config.toml
model = "self-supervised audio encoder (BEST-RQ)"
dataset = "acted Russian speech (Dusha)"
train_examples = 26041
n_mels = 80
hop_length = 160
input = "log_mel"
win_length = 400
codebook_size = 256
mask_prob = 0.05
arch = "mobilenet_v2"
norm = "batchnorm"
activation = "hardswish"
depths = [5, 5, 5]
kernel_size = 3
stem = "single"
expansion = 4
widths = [128, 160, 200]
init = "torch_default"
residual_init = "scaled_by_depth"
optimizer = "adamw"
lr = 0.0024
beta1 = 0.9
beta2 = 0.999
eps = 1e-08
cautious_weight_decay = true
steps = 4600
batch_size = 384
epochs = 67.8
lr_schedule = "linear"
final_lr_fraction = 0
warmup_steps = 130
weight_decay = 0.2
Rows from block 7, named by matrix and row number. Each number is 128 + 32 x the weight over its row's rms, rounded and kept within 0 to 255. All counts start at 0. After the name is the row's rms in percent of the matrix's.
# convs2: project pointwise conv (model.blocks.7.convs.2.weight, 160x640x1), inputs 0-106
convs2.35 097 [117 142 121 145 136 190 108 187 133  86 107 154 158 149 105 115 131  77  87 123 103  92 111 157 103 135 107 120 128 182 136 143  51  97 195 137 136 147 151 130 159  87 122 156  46 133 148  75  98 129  83 152 102 114  90  98  60 120 164  90  87  94 114 174  98 206 161 135 105 113 166 145 144 141 126  87 131 163 136 107 159 155 111 193 163 130 154 107 136 166 164 119  62 149 125 125 126 124 114 141 101 153 157 109 137 109  70]
convs2.36 096 [155 183 107  93  44 111  99  93 128  99 154  92  63 148 107 114 116  96  98 113 168 153 146 110 106 145  50 191  70 150 119 113 158 103 130 135 149 132 136 111 156 108 146 153 106 140 127 130 148 134 140 140 143 126 125 166 157 126 100 125  71 147 193 170 134 160 109 128 133 191 174  77 101 155 154 167 118  62 150 182 130 106 139 114 114  87 131 116 171  81 141 121 120 152 109 116 149 136 139 185 126 102 139 130 150 139 164]
convs2.37 099 [183 170  98 168  11  57 102  99 117 119 164 109 139 101 152 120  97 150 111 136 129 124 141  83 104  94  81 165 148 135 148 137 133  76 136 121  98 121 183 121 135 173 124 135 103 138 129 142 103  48 109 164 157 112 142 138 102 114 173 144 155 149 109 163  95  67 167 123 135 110 145 105 100 183 165 111 151  99 124  97 143 139 143  81 133 123 155 122 162 122 147  95 116 146 114 148  77 151 119 167 142 156 144 169 214 115 126]
convs2.38 084 [185 126  83 143  98 104  65  81 137 142 193 140 112 141 143 129 122 173 172 115 141 156 159 126 104 175 105 102 119 138 128 151 164  79 147 141 142  95 127 107  88 147 133 134  67  93 102 148 123 155 124 158 126 139 154 139 146 173 145 135 119 113 131 133 112 105  92 113 149 134 121 153  85 178 144 125 130 198 121 124 143 122 139  50 163 155 124 250 149  37 116 100 112 149 126 201  99 130 165 128 134 100 126  82 146 155 115]
convs2.39 089 [ 71 144 165  91 113 135 159  81 159 132 128 101 102 130 129 125 125 136 104 185  38  87 126  65 122  46  66 109 132 117  51 112 145 108  78 120  97 139 116 120 142 172 166 107 168 128 144 113 123  57 190 125 141  93   0 126 141 107 115 148  67 138 137 102 144 124  78 135  98 157 107 189 115 126 109  66 154 130 122 182 155 130 105 167 128 110 156  58 108 120  75 104 142 111 111 128 165 134 108 138 141 117 156  90 103 127 151]
convs2.40 099 [127 182 201 157 124  66 110 147 136 159 146 114 124 183 181 141 137 118 143 112 119 110 121 145 117 104  86 129 134 165 147 115 137 205 191 117 164 141 135 194 103 184 155 128  90 124  97 124 120 116 138 116 139 115  64 187 123 131 185 101  65 111 113 115 103 145  87 179 133 196 161 109 131 154 107 118 117 150  78 127 118 112 153 114 140 105 158 166 113  93 116 161 117 166 114 132  93 135 102 127  36 103 178 167 118 114 126]
convs2.41 114 [219 161 133 130 163 148 113 150 139 117 130 171 122 143 156 157 140 134 124 130 112 118 142 157 116 177 213 142 193 123  86 145  72 164 168 153 116 160 123 175  96 117 162 120 102 139 158 136 148 150 119  82 175 123 113 177  86 123 138 136 131  84  67  66 165 172 133 168 134 133  28  50 155 134 144 137 108  40  72 117 158 145 129 177 102 162 110 149 108 187 133 108 112 117 123 124 129 137  98  84 154  86  68 185  83 151  82]
convs2.42 102 [191 128 137 130  56 111  84  98 133 176 125 174 153 134 108 152 159 156 104  95 157 133 104 125 108 116  80 148 177  92 144 136 140 146 144 149 149 156 151  67 138 150  89 186 118 143 141 129 130 131  92 155 151 110 227 146 141 144 160 119 192 114 149 166 104 122 192  51 127 145 142 121  61 143 178 123 139 107 100  99  76  82 172  94 165 122 108 119 165 102 143  95 130 105 107 147 112 112 161 132 125 109  87 178 190 128 150]
convs2.43 090 [186 185 142 169  96 132 194 156 116 138 146 156 147 134 135 122 206 110 186 106 137 135 131  91 129 121 134  72 142  79 105 156  96  66  86 138 122  99  86 124 101 131 137 149 126 131 109 147 109 129 175 180  92 150 188 118 139 133  99 101 133 102  88 200 103 113 110 137 177 101 100  68 160 159 128 182 134 154 128 122  93 174 142 178 123 103 137 157 150 156 137 104 145 180 118 135  98 144 124 118 132 104 104 203 160 142 149]
convs2.44 111 [147 119 126 127  64 138 160  72 166 114 158 150 108 163 134 157 147 110 155 142 158  63 129  96 154  82  60 150 114 168 135 132 131 108  49 148 144 105 114 135 167 126  83 152 121 112 125 134 125 124  83 138 126 149  76 187 173 116  80 127 147 130 154 150  86  89 132 150 131  50 113 100  77 170 132 177 134 127  67 110 124 174 107 169  88 119 104 151 153 182 154 101 136 123 124 145 113 139 133 158 102 162 178 128 186 125 143]
convs2.45 082 [106  64 147 163 178 143 121 102 133 128  88 125 154 126 128 100 109  76  99  97 112 165  94 126 119  82 112 106 144 157 157  51 107 220 122 119 135 130 175 105 138 117 133 117 126 142 140 139  74 120 112 147 128  35 215  76 130 138 103 141 105 133 151 108 161 183 190  90  60 154 182 145 152  48 110 105  92 116  69 114 127  49 104  81 128 135 117 111 122  94 155 111 113 116 140 126 112  90 176 155 124 135 164 137 149 129  82]
convs2.46 116 [ 89 157  67 131 182 158  92 196 129 154  39  90 171 166 140 142  47 133 184 130  96 114 131  76 176 181 140 165 103  75 145 138  77 111  96 114 132 139 122 113 123 111 162 143 135 101 136 112 111 115 109 123  90 111  88 160 130 122 113 102 136 104 137 116 148  91 180 196 141 100 145 197  92 116  48 147 133 158 162 120 168 148 209 191 159 166 152  90 105 132 186 133 142 205 124 127 159 147 119 119 153 168 135 125 119 107  63]
convs2.47 095 [155  81  72 109  55 168 115  99 122 165 143  92 115 132 128 132 117  78 106 123 115 127 159 123 125  70  73 129 138  98 148 115  37  76 126 104 138 121 126  58 121  97 152 140 129 169 160 151 132  73 150 106 176  94 155  65 123 167 169  95 119 110 120 165 119 174 126  63 113 120 136 231  99 136 112 140 181 158 173 126 132 166  92  49  99 186 110 106 126 116 147 122 119 130 153 103 133  97 107 169 158 151 142 141 116 143 128]
convs2.48 096 [104 114  77 112 119 109 127 139 126 127  48 155 150 127 121 105  34 136 134 125 125 108 118 116 129 118 117 158 114 117 200 107 140 162 126 104 102 129 114 189  84 127  95  93 112 141 111 142 137 131 119 163 112 135 128 165 141 136 107 115 142 122 147  97  76 142 129 233 126 144  99 122  87 121  44 141 170 125  96 128  87 188 214 154 125  92 132  93 167 115 109 137 136  95 114 134 141 112 120 127 142 183 136 152 213 130 161]
convs2.49 114 [136 133 143 144  79 128 160  80 127  66 154 152 120 150 130 107 145  57 115 123 161 119  86 118 103 140 130  97 111 129 129 107  86  65 120 113 168 147 123  69  70  94 117 178  99 138  99 100 154 130 128 179 118  96 105  36  74 155 198 117 142 129 102 180 152 167 129  90 117  75 117 141 142  85  95 118 177 192 172 106  93  59  52  75 140 130 104  79  93  57  80 123 139 122 168 123 105  95 169 130 155 125 122 202  86 129 103]
convs2.50 079 [ 98 125 137 131 140 143 163 114 101 156 165  93 140 152 139 115  93 125 108 100 174 203 118 187 102 109  76 118 116 166 128  55  75  99 159 117  55 102 135 138 121 126  97  98 194 122 119 162 112 120  88 114 142  87 133  78 194 146  83 172 108 155 143 137 129 120 102 152  64  71  82 141  85  87  78  93 100  60 120 138 199 126 140 101 120 128 161 168 111 153 101  76 106 160 120  93 101  93 149  65 148  98 104  96 108 100  76]
convs2.51 110 [116  98 181  94 125 128 110 135 113 137 108 124 131 109 110 120 167 139 117 117 108 110 131 131  77 198 133  87  99 123 131 118 110  99  89 128 131 135 151 137  74 172 128 125 103 123 154 143 138  90 145 133 112 128 148 103  56 166 214 119 125 126 171 138 144 204 121  92 133 165 140 192 114 150 118  95 167 234 144  79  82  72 117  76 150 116 139 128 124  96 158 114 128 130 136  97 124 138 152 234 181 129  89 133 145 110 114]
convs2.52 102 [ 77 149 133  99 124  97 195 138 107  68 188 191 118 133 120 114 116 119 123 145 143 161 123 123 133 160  78 123 200 161  90  97 146  95 144 107  90 162 171  60 183 109 110 113 176 116 123 100 143 200  85  87 156 120  82 101 136 125 115 152  78 132  98 132 196 116 204  98 110  68 122 124 107 114 150 130 148  62  62 133 153 169 126 225 171 151 116 128 100 255 111 142 134  84 105 178 112 131 143 131 150 111 130 145 179 124 124]
convs2.53 094 [ 99 122 121 118  95 173 100 121 157 120 126 144 132 217  92 110  83 127 124 132  96 162 116  89 147  76  85 145 170  93 103 106 155 132 145 110 129  75 172  37 209 148 141 116 155 113 172 123 107 117  98  60 136 121 131  34 162  95 105 126 113 137 161 144 163 118 198 151 117 125 170 253 128 151 123 123  88 105 142 114 171 113 105 125 197 115 158 189 114 182 136 146 122 147 103 104 165 145 136 150 129 119 174  99 125 142 108]
convs2.54 105 [119 168 119  99 112  94 102  81 150 160 157 111 115  91  89 131 187 141 132 101 108 135 138  90 130  94 140 124 174 117  76 145 139  59  47 144  93 114  70 165 177 136 221 154  80 143 122 114 114 125 143 150 144 133 105 127 123 121 107 142 140 111 143 129  98 127  98  74 137 122 116 120 102 141 123 179 163 144 160 103 134 121 114 113  85 150 101  83 150  75 101 112 133 161 145  95 173 146 144 127 210  92  94 132 124 153 182]
convs2.55 099 [175 168 158 143 140 160 177 124 120 117 167 105 150  79 123 118 140 179 108 104 181 123 146 187 115 245 205 132 120  61  89 124 145 113 155 119  69 123  67  66 105 106  98 121  96  88 128 108 143 179 163 137 109 149 202 156 115 136 133 104 166 134  73 134 131 157 152 140 153 121 116 161 155 162 123 127 126  82 144 126 160 128 112 169 156 119 165 223 131 137 137 113 129 137 132 158 167 114 145 146 168  59  63 167 139 144 135]
convs2.56 095 [121 102 197  53 127 116 146 156 142  73 245 114 105 135 124 120 172 156 120 159 154 100 132 155 154 112 165 111 174 175  85 101 103 181 110 129 159 153 154 129 142  51  92 117 121 154 116 141 141 176 119  76 157 117 173 129 147 102 158 174 195 135  91  97 150 139 117  85 101  72  82 115 149 123 135 174 111  24 153 156 179 127 104 172 146 121 120  79  98 172  87 130 116 110 118 145 135 134 122  86 147  68 109 125  71 152 132]
convs2.57 112 [164 112 157  85 123 100 114  95 116 160 219  64  96 136 126 156 131 113  95 159 128  96 126 131 144  79  73 132 107 187 126 130 113  55 135 107 135 164 130 170 115 172  81 115 105 142 122 134 122  60 122 138 150 121   0 142 150 149 153 122  80 127 154 131 107 124  99 150  95 128  88 125 143 151  77 142 111  94  98 159  79 235  80 168 113  86 126 135 171 166 134 143  97 151 101  89 110 134 129 185  93 104 169 175 138 129 155]
convs2.58 099 [ 72 130 202 150 128 116  97 120 129 102 175 110 150  96  99 125 137 188  72  97 165 122 103 145 130 175 163 130 147  98 112 115 175 116  82 139 135 102 140 141 141 163  62 132  75 106  96 130 124 197 103 110 127 135 220 118 176 136  63 125 170 132 109 107 157  94 150  87 143 122 124 127 137 122 129 131 117 133 114 122 142 170 120 102 185 137 115 255 102  96 135 125 142 143 159 140 107 117 122  96 110 114 136 125 126 146 127]
convs2.59 089 [127 121 179 128  72  90 130 126 119 100 142 112 119 151 104 127 144  84 116 133 157 138 161 141 130 127  99 133 107 153  82  99 172 139  82 128 128 104 140 158  92 147 142  82 120 142  94 102 154 122 148 106 158 127  91 151 119 140 145 138 107 135 133 172 140 138  75 119 111 127 141 218 166 110 103 130 122 181 173 145 143  85  77 133  80 108 122  31 125 116 108 133 145 151 169 130  94 144 151 128  88 103 181 108  57 148 152]
convs2.60 108 [112 160 178 206 134 123 124 106 129 148 177  87 145  96 122 157 194 179 114  85  93 173 134 116 116 131 210 142 170  86  67 148 179 151 111 134  91 163 187 137 197 151 206 137  60 145 152 126 122 136 129 116 118 149 156 112 112 101 210 135 146 135 133 109 211 111 165  39 121 119 128 127 107 127 163  92 171 100 154 143 145  64  64 181 132 125 141 122 128 172  98 132 118 102 150 208 155 132 134 199 160  88 179 116 133 142 132]
convs2.61 111 [187 144  75 121 190 121 143 123 130 146 186 112 166 186 137 171 124 137 128 123  94 112 127 121 140 159  95 144  84  86 106 137  92 108  99 128 136 112 139 146 122 146 132 151 159 186 141  80 150  47 167 138 141 108  95 165  94 127 146 164 112 172 162  88 139 102 168 162 151 124 127 128 162 129 165 132  65  92 130 120  96 159 115  89 118 156 170 217 112  63 177 130 119 150  98 148 166 135 150 128 107  96 147 154  94 144 147]
convs2.62 098 [146 151 156  78 109 128 102 153 139 139  20  90  75 174 149 112  86 123 194 140 129 111 141 115 185  99  83 134 141 140 110 150  98 190  98 129 171 168 156  90 140 166 182 164 171 124 135 106 116 114 101 116 125 132  99 106 122  78 138 140 121 115 131 119 185 149 155 159 129 116 170 110 130 132 229 203 114 127 127 158 105  74 114 149 173  88 106  78 138 165 124 118 132 198 102 115 129 142 117 120 121 129 114 137  72 132 141]
convs2.63 099 [144 155 192 130  86 120 106 144 109 155  71 143 112  78 148 116 118 133 137 123 131 125 122 158 103 155  50 125 132 148 134 128 112 112 156 118 149 149 141 141 133 181 150 135 102 128 124 100 125  90 114 178  83 107 141 130 124 137 162 109 112  90 146 207 120 209 197 162 126 151 166 138  50 139 108 130 157 160 186 113 120  98 206 115 188 138 149 154 108  45 150  73  97 168 120 148 125 127 130 233 158 140 143 196 184 138  92]
convs2.64 094 [160 117 149 172  78 106 116 128 147 112 141 138  88 172 129 111 124 111 138 139 111 149 105  83 131  99  63 122 111 170 127 106 163 191 133 129 180  85 117  86 106 129  81 143 111 168 106 119 131  18 167  93 139 122  27 175 117 151  59 144  84 144 140 161  91  81 102 181  81 103 158 119  91  75  89 197 138 105 137 138 107 208 129 107 155 137 107  80 146 116 128 114 152 121 150 150 137 129 121 117 107 163 245  96 166 135 105]
convs2.65 101 [ 86  60 111  61 153 155 187 198 119 113 155 201 156  96  98 120 210 134 134 137 159 142 114 161  87 121 133 114  73 138 115 126 121 172 155 139 130 108 120 170  91 124  85  88 153 147 152 157 149 168 112 132 147 132 130 179 130 122 144 135 164 176  93 109 141 120 121  72 138 137  92 134 116 140 129  88 100 100 144 126 118  89 120 111 130 162 142 185 130 160 146  97 120  64 111  77 160 105 120 165 123 143  87 206 126 163 105]
convs2.66 107 [114 146 132 169 119 100 175 152 135  97  93 148 197 117 139 108  90 150 124 105 179 143 131 150 102 176 168  89 142 126  99 112 156 157 172 138 174 133 110 105 119 157  83 103  64 146 138 128 159 182 140 106 112 126 192 140 118 118 137 147 153 151 145 134 137 150 146 126 148 122  99 125 104 149  72 108 174 119 190 121  90 158 115  99 195 131 125 206  70 114 128 156 142 103 119 165 138 122 137 166 100 117 126  97 143 122 102]
convs2.67 112 [140 112 106 164 111  91 105 133 127 187 155 135 146  96 139 124 109 114 137 119 149  92 149 127 108 119 131  87 140  65 131 120 149 122 124 149 163 124  63 132 129 167 230 133  74 138 119 123 125 111 145  77 112 119 145 174 124 149 135  76 148 100 116 111 106 158 116 138  95 108 130 180 136 137 110  79 167 173 161  56 123 141 147 112  96 148 191 135  91 118 132 123 106 148 127 103 130 125 132 146 165 156  77 164 225 155 140]
convs2.68 095 [135 106  98 149  91 119 114  97 146 129 177 118 113 136 129 128 144 107 113 158  96 166 144  83 143 138  70 167  95 121 132 128 125  52 122  94 113 130  90  81 112 131 131 119 134 103 135 134 140 115 203 140  64 114  16 162 121 162  87 174 108 164 154 144 150  53 109 157 123 117 148  54 111 126 136 145 147 102  89 135 164 127 144 123  80 144 117  69 195 135 133 143 115 105 157 154 146 113 149 126 154 122 133 129 190 110 112]
convs2.69 098 [154 100 198 137 116 113 207  92 119 174 157 167 217  99 171 139 144 127 145 125 162 130 108 127  91 113 145 131  99  89 126 142  83 113 178 129 129  63 195 109  78 173  96 104 231 108  97 164 118  82 129 122 104 122 147 163 102 144 189 163 183 166 126 133 112 140 166 155 154 122  97 128 114 144  78 113  86 111  80 111 105 111 122  40 122 175  92 192  92  41 109 112 131  88  97 121 147 127 117 111 133 117 117 167 174 119 117]
convs2.70 113 [130  58 125 101 167 103  90 119 122 137  80 124 140 149 118 122 138  76  83 111 135 148 148 145 137 238  82 141  52 137 129 133 110 139 127 130 176 165 217  82 116 148  57  99 132 150 109 120 178 130  90 111 129 145 106 175  98 152  93 123  87 176 153 130 176 183 152  99 136 108 128 128  30 131 140 175 127 148 168  87 112  90 180 146 174 198 100 169  77 109 255  59 122 156 108 136 132 123 130 165 131 167 139 156 161  92  83]
convs2.71 114 [109 175 122 100 146 114 136 120 125 116  65 111 125 157 105 139 118 159 111 143  79 111 136  90 166 153 132 127  98 117 107 110 114  68  93 112 112 153  79 139 151 177  79 128 254 124 131 129 130  99 130  81  71 114  86 171 133 152  54 141  93 171 120  77 125 106 108 151 125  90 163 143 169  95  83 126  96 124  98 126 185 155 149 134 157 137 137 115 108 152 119 135 146 129 127 183 117 120 159  92  48 108 151 135 139 131 134]
convs2.72 101 [169 124 102 117 113 139  39 111 126  83 141 133  79 135 148 110  79 153 156 128 117 105 135 143 163 213 135 179  91 145 119 142  70 131 106 154  66 132 112 158 139  96 139 106 142 157 166 101 126 142 167 109 136 130 145 136 132 157 115 149 108  93  91 146 109 187 126 172 103  97 151 194 117  71 138 130 137 138 130 147 123 157 192 138  96 107 237 139 131 141 153 157 140 103 156 148 128 117 114 115  90 126  84 138 138 134 154]
convs2.73 101 [130 177 141 105 128  94 132 129 156 103 125 140 128 131 142 135 113 153 201 162 114 124 150 140 166 160 141 136 138 101 135 103 189 168 128 121  93  96  92 151 145 120 128 107 133 113  79 129 121 183 127 111 126 150  78 120 151 126 135 141  72 101 147 128 108 125  94 160 115 119 136 105 134  80  67 182 128 150  95 156 135 161 114  98 141  56 190 205 139  73 133 145 117 130 170 142 146 127 125 166 169 143  86  96 126 139 115]
convs2.74 104 [162 138  94 148 196 104 109 159 136 135 149 127 131 150 133 132  45 120 129 129 117 123 138 133 163 113 133 124 149  99 152 129 118 234 112 136 169 124 183 115 157 144 127 143 104 138 145 133 108  91 123 141  95 132 182 122 111 131 130 114 170  75 122  87 116 100 129 165 138 145 139 111 158 123 196 136 102 125  26 127 116 143 154 163 125 110 205 145  69 157 104 150 119 128 106 121 137 127 124  60  71 148  99  76  75 114 113]
convs2.75 097 [126 177 163  99 110 137 134 116 138 133 137 135 149 140 155 128 134 149 196 112 140  66 129 150 143 144 170 110 118 154 136 143 147 106  92 131 118 132  88  70 155  68 119 161  74 126 114 107 110 197 152 165 113 160 190 122 135 133 129  96 120  65 149 105 137 225 124 144 152 118 157  98 151  97 114 176 156 146 105 113  79 155 108 178 142 129 149 134 121 151 116 144 127 141 122 117 122 154 132 165 136 100 137 113 175 149 160]
convs2.76 111 [149 124 157 206  99 119 122 142 125 121 183 150 162 113 149 152 131 117 195 148  99 154 139 134 134 111 194  46 174 108 105 138  94 184 120 130 138 113 138 157 104 147 173 124 168 147 129 127 117 122 159  70 131 107 214 107  71 141 153 148 171 102 118 105 168 173 114  91 153 138  75 131 166  92 161  90 131 140 107 133 131  61 124 143 139  94 184  92  97 138 121 139 148 101 167 103 113 123 135  99  83 135 134 139  87 161  91]
convs2.77 107 [104  91 173  60 133 138 159 126 127 189  70  84 165 143 116 118 204  79 126 124 196  98 107 180 102  51 126  83 124 126 128 153 119 124 134 160 142 144 151 108 120 150 231  99 125 121 122 140 149  84 121 185 143 116  89  92 148 116 172 109 148 124 135 116 127 155  98  90 134 153 116 118 115 113 121 111 144 208 191 127  81  87 136 150 103 170  64  93 120 118 125 118 122 156 134  96 102 147 127 157 117 159 108 221 128 137 126]
convs2.78 097 [138 102 124 214 148 114 143 163 125 144 130  82 116 134 134 155 125 167 108 185 101 117 103 125 161  42  83 168  69 190 150 129 147 116 119 118 169 128 139 150 109 152  15 115 180  88 114 172 132 128  86 113  71 116 120 120 126 139  76 149 120 131 138 136  94  63  93 161 109 101  96 145 150  73 115 128  70 130  35 128 162 150 132 122 152 114 138  99 185  94 104 115 109 164 139 145 103 125 145  95  29 164 196   0 104 144  60]
convs2.79 088 [ 89 141 156 186 135 165 137 140 112 229 116 130 170  44 138 131 183  93 137 105 125 123 140 141 132 157 146  94 201 136 146 133 151 154 182 116 128 127 112 126 146 255 247  85  43  99 110  66 128  87 159 112 114 145 180 120 105 127 136 122 155 113 175 153 125 106 129 181 120 197 132 131 166 151 133 129 167 187 133 123 109 138 116 154 141 130 116 219 135 107 125  84 136 154 129 106 129 127 143 149 144 120  85 174 168 147 123]
convs2.80 093 [138  55 145 130 121 144 146 169 143 126 145 104 149  95 157 105 148 150 141 136 121  77 144 103 134 167 225 119 115 145 159 114 140 155  83 118 146 108 126 161  75 135  57  89 133 120 101 180 146 183 158 165  88  97 226  97 132 122 158 160 122 127 138 163  85  80  74 138 113  70  81  99 168 129 122 114 121 117 151 132  69 132 128  68 112 164  77 127 143 108 130 134 116  97 114 139 118 102 131 100 165 133  89 125 160 150 141]
convs2.81 090 [112 104 191 115 115 125 135 149 170  90  98 170 153 147 127 119 191 128  98 108 161 118 125 125 129 121 125 121 110 128  87 141 164 196 147 113 182 102 101 139 134 112 151 122  81 163  90 125 174 149 128 102 103 154 160 139 149 115 131 155 183 156 124 141  78 138 105 126 162  60 104  95 125 135 150 175 122  91 179 131 158  50 103 126 154 136  59 205 124 152 133 121 134  97 136  77 163 151 143 131 233 147 152 134 132 149 139]
convs2.82 091 [149  91 119 124 150 172 124 167 112 103  88  77 104 145 143 109  80 121 126 136 114 163 126  98 124  91 128 120 118 178 122 129 129 127 122  98 133 127 169 178  83 156  45 105 183 101 144 156 111 157  94 109 164 109 148 120 117 139 131 186 120 137  88 126  80 121 104 113 101 136 114 121 167 134  91 123  43  99 146 142 149  65 117  76 102 126 128  60 152  96 167 145 107 202 126 103 103 126 140  66 117 125  26 107  50  97  90]
convs2.83 108 [182 139 132  88 133 176 141  74 159 120 139 139 116 148 101 112 163 144 160 130 221 127 145 184 113 138  81 145 144 118  91 126 137  61 140 139 146 146 115 106 139 115 120 145  79 131 137 143  97 155 125 155 143 114 199 107 154 179 150 123 113  90 157 117 115 146 138  83  99 111 167  84 161 146 189 148 139 150 160  94  68 101 121 198 114 116 176 113 107 171 150 143 111 102 122  97 107 117 161 173 147 138  64 152 163 132 137]
convs2.84 093 [ 89 128 148 116 219 121  86 126 106 101 126 183 124 130  98 147 141 159 119  98 128  99 120 139  96 201 136 156 101 149 167 127  83 144 206 115 142 163 132 124 130  92 129 137 135 119 131 123 131 184 104 138 152 125 214 130 153 130 104 131 174 154  98  97 144 131 206  64 146 105  99 124 139 138  88 128 122 158 123  75 154 115 190 107 124 112 107 172 113 154 150 145 143  97 115 142 115 131 108 111 127 104 124 129 126 139 106]
convs2.85 106 [191 149 156 116 149 117 190 140 139 161 113 153 160 149 170 144 138 170 123 122  86 115 145  98 154 151 168 130 126 159 146 160 152 179 173 130 126 116  54 133 102 130 173 158 119 140 103 107 122  86 135 118 124 178  97 170  97 117 148 159 150 134 164 110 143 179 120 156 163 125 154  81 130 156 154 160 121  60 115 149 138 110  98 190 135 117  92  95 154 213  99 140 106 137 129 175 149 128 113  98 129  94 184 103  94 144 147]
convs2.86 099 [115 135 156 128  68 154 152 161 129 213 130 121 130 113 157 125  96 137 212 126 103 189 118 113 124 154 151 116 166 189 134 119 102 199  58 125  89 116 138 102 114 132 212 145 108 113 137 121 129 168 104  98 128 134 110  37 143 139 183  98  73 155 139 108 176 136 142 167 140 142 169 157 138 124 115 130 160  81  55 117 163 121  91  88 201 159 183 154  76  68  97 176 116 122 128 169 134 125 137 127 139 113 142 228 132 144  93]
convs2.87 098 [143 120 124 163  76 100 119 117 131  82 113 138 123 142 144 125 104 130 126 141  88 112 137  89 145  91  71 171 102 137 145 136 131 116  58 132 106 144 130 146 173 142 116 109 137 152 140 139 108  94 124 199 166 118 172 130 144  97  46 145  85 192 160 110 148  79 179 141 134 100  82  86  74 150 184 176 152  51  69 105 152 152 163 131  95 106 137  90 156 118 120  85 148 121 121  94 143 154  83 142 120 126 148 121 180 138 142]
convs2.88 087 [199 122 203 133 156 107 152 137 170 112 133 122 129 102 132 114 167 119  96 113 103 154 144 123 179 152 127 110  66 173 162 135 154  90 104 145 161 111 109 151 145 123  57 156 113  82  92 118 104 107 134 213 112 120 111 124 132 187  68 133 102 137 148 123  37 103 127 143 146 149 143  84 150 121 169 174  92 116  64 200 103 143  91  98  86  89  78 115 208  90 106 103 146 110 147 189 108 122 134  73  81 103 152 103 115 107 145]
convs2.89 099 [104 149  90 123 114 114 158 147 125  84 146 148 121 151  89 101 129 131  72 167 152 139 109 135 144 115 114 125 144  99 107 139  99 119 119  98  84 141  94 166 112  46 113 129 182 120  70 110 132 102 105 109 219 100 133 139 133 110 101 168 139 113  66 180  89 119 165 144 110  77 128  71  99 131  87 177 133 129 151 163 161 182 126 187 147 121 112 131 106 138 117  99 135 158 134  73 115 121 141  82 108 108 132 155 100 130 118]
convs2.90 093 [146 105 182 100 183 142 131 116 146 139 156  84  88  90 125 147  97 131 213 118 130 102 147  83 155 114 102  97 110 201 121 165  99  72  82 138 178 163 125  78 162 126 101 141 125 107 103 169 115  68 139 135 142 152 114 129 152  85 104 122 123 131 110  67 152  68 127 155 147 123 125 121 113 172 153 175  89  72  44 134  84 157 125 173 146 112 138  74  53 124 136 152 138  91  98 152 124 146 113 144 112  59 105 155 104 153 129]
convs2.91 104 [132  76 132 144  99 149  89 149 101  88  78 111  60 141 131 127 147 166 138 138 127 115 125  83 132 100 131  78  64 144 138 133 174 166  74 143 143 126  77 164  71 105  83  99 134 127 125 148 145  90 177 131 130 119 136 161 129 138 127 155 140 139 115 106  61  99  35  78 111 124 118 124 185 132 194 135 126 166 147 173 135  46 156 129  97 113 105  72 154 148  57 127 141 122 133  93 163  99 142 132 137 185 113 104 133 137 159]
convs2.92 094 [127 130 121 150  59 156 117 125 145 124 202 127 109  65 113 112 135 110 151 117 116 159 127 137 110 109 130  81  70 168 110 146 152  53 150 127 197 138 157 110  83 176 112 156 111 129 136 152 135 113 174 137 120 149 131 152 134 129  93 154 124 135 124 150 114  69 101 107 134 105 122 119 136 158 117 102 154 153 177 163 102  87  95  84 126 131 107  97  80  96 160 107 128 101 107 122 121 131 123 135 162 164   0 116 193 105 112]
convs2.93 095 [113 119 102 139 132 141 101 102 115  88 134 117  85  84 101 112 120 158 122 132 164 141 116 126 131  72 149  82  99 122 151 127 169  99 141 112  92  75  96 126 105 105  33  99 116 109 131 180 116 130 147 145 111 149 106  54 143 152 122 143 156  98 132 136  60 157 103 168 108 111 107 162 148 104  90 119 108 179 178 150 132 131 140 190 134  84 162  70 190 168  44 139 115  86 115 132 104 154 145 157 135 132 101 119 159 103 124]
convs2.94 089 [152 172 121 134 118 124 118 185 114 146 113 124 166 146 175 140  54  98 147 135 110 109  94 147 124  94  86 119 139 155 170 128  72 213 102 140 145 103 163 130 125 155 167 120  56 127 134 102 127 134 107 125 141 144 146  99 106 103 135 161 142 138 105 167 101 167 171 187 145 109 140 147 118 154 179 146 143  79  68 100 137 158 165 163 144 121 197 197 141 183 139 112 114 153 105 126 140 158 119 120 144 141  82 169 157 143 120]
convs2.95 093 [114 125 119 118 121 140 125  89 140 112 211 118 114 185 139 143 133 112 128 154  70 118 138  93 172 136 119 106 153 155  90 112 140 145  70 132 106 131  89 154 149 130 109 147 134 145 124 128 123  98 169 120 175 128  31 162 121 164 122 127  82 107 116 119 135  61  89 125 123 129 175   8 102 130  85 154 148  93 155 202  90 134 141  69 100 100 134 184 139  98 131 103 125 125 138 136 143 134 161 116 138 113 185  84 102 142 130]
convs2.96 104 [102  61 173 127 155 123 147 102 132 163 228  94 130  96 135 121 131 139 176 120 126  84 119 162 174 130 109 122 105 160 187 147  84 188 118 122 121 146 138  94 151 146 124 135 153 141 165 122 118 104 150 104 103 102 104  85 139 127 117 136 155 115 117  78 135 104 163 138 143 158 145 204 148 125  93 125 160 136 160 155 124 142 207 227 115 137 255 175 110 119 153  97 135 109  95 110 158 131 109 128 161 177  85 108 205 171 135]
convs2.97 109 [ 62 114 110  72 209 186  70 131 109 103  17 115  93 162 102  96 116 141 143 141 126 137 129 159 141 130 146 122 129 161  55 138 132 123 154 123 152 107 104 118 108 125 157 101 158  91 113 106 118  82 153 114  91 146   8 125 122 126  91 111  90 100 120 146 134 163 155 167 133 131 162 159 105 110 104  80 157 191  99 176 124 121 150 164 147 119 130  93  98 139 118 143 150 127 109 165 151 124 152 144 155 143 107  70 120 137  92]
convs2.98 104 [ 98 135  95 127 104 123  78 110 144  81 115 122 112 143  98 113 117  95 154 146  86 170 112 102 118  52 114 105 109 101 133 127 130 169 121 111 118  58  87 174 115 108 115 125 222 145 115 133 134 114 158 132 149  97 118  84  85 129 117 131  94 118 148 128  70 102 136 160 124  91 104 167 118  70  57 115  81 136 185 107  84 176 169 113 157 119 180 164 156  74 134 115 132 131 162  26 121 109 141 129  91 183 124 118 109 108 162]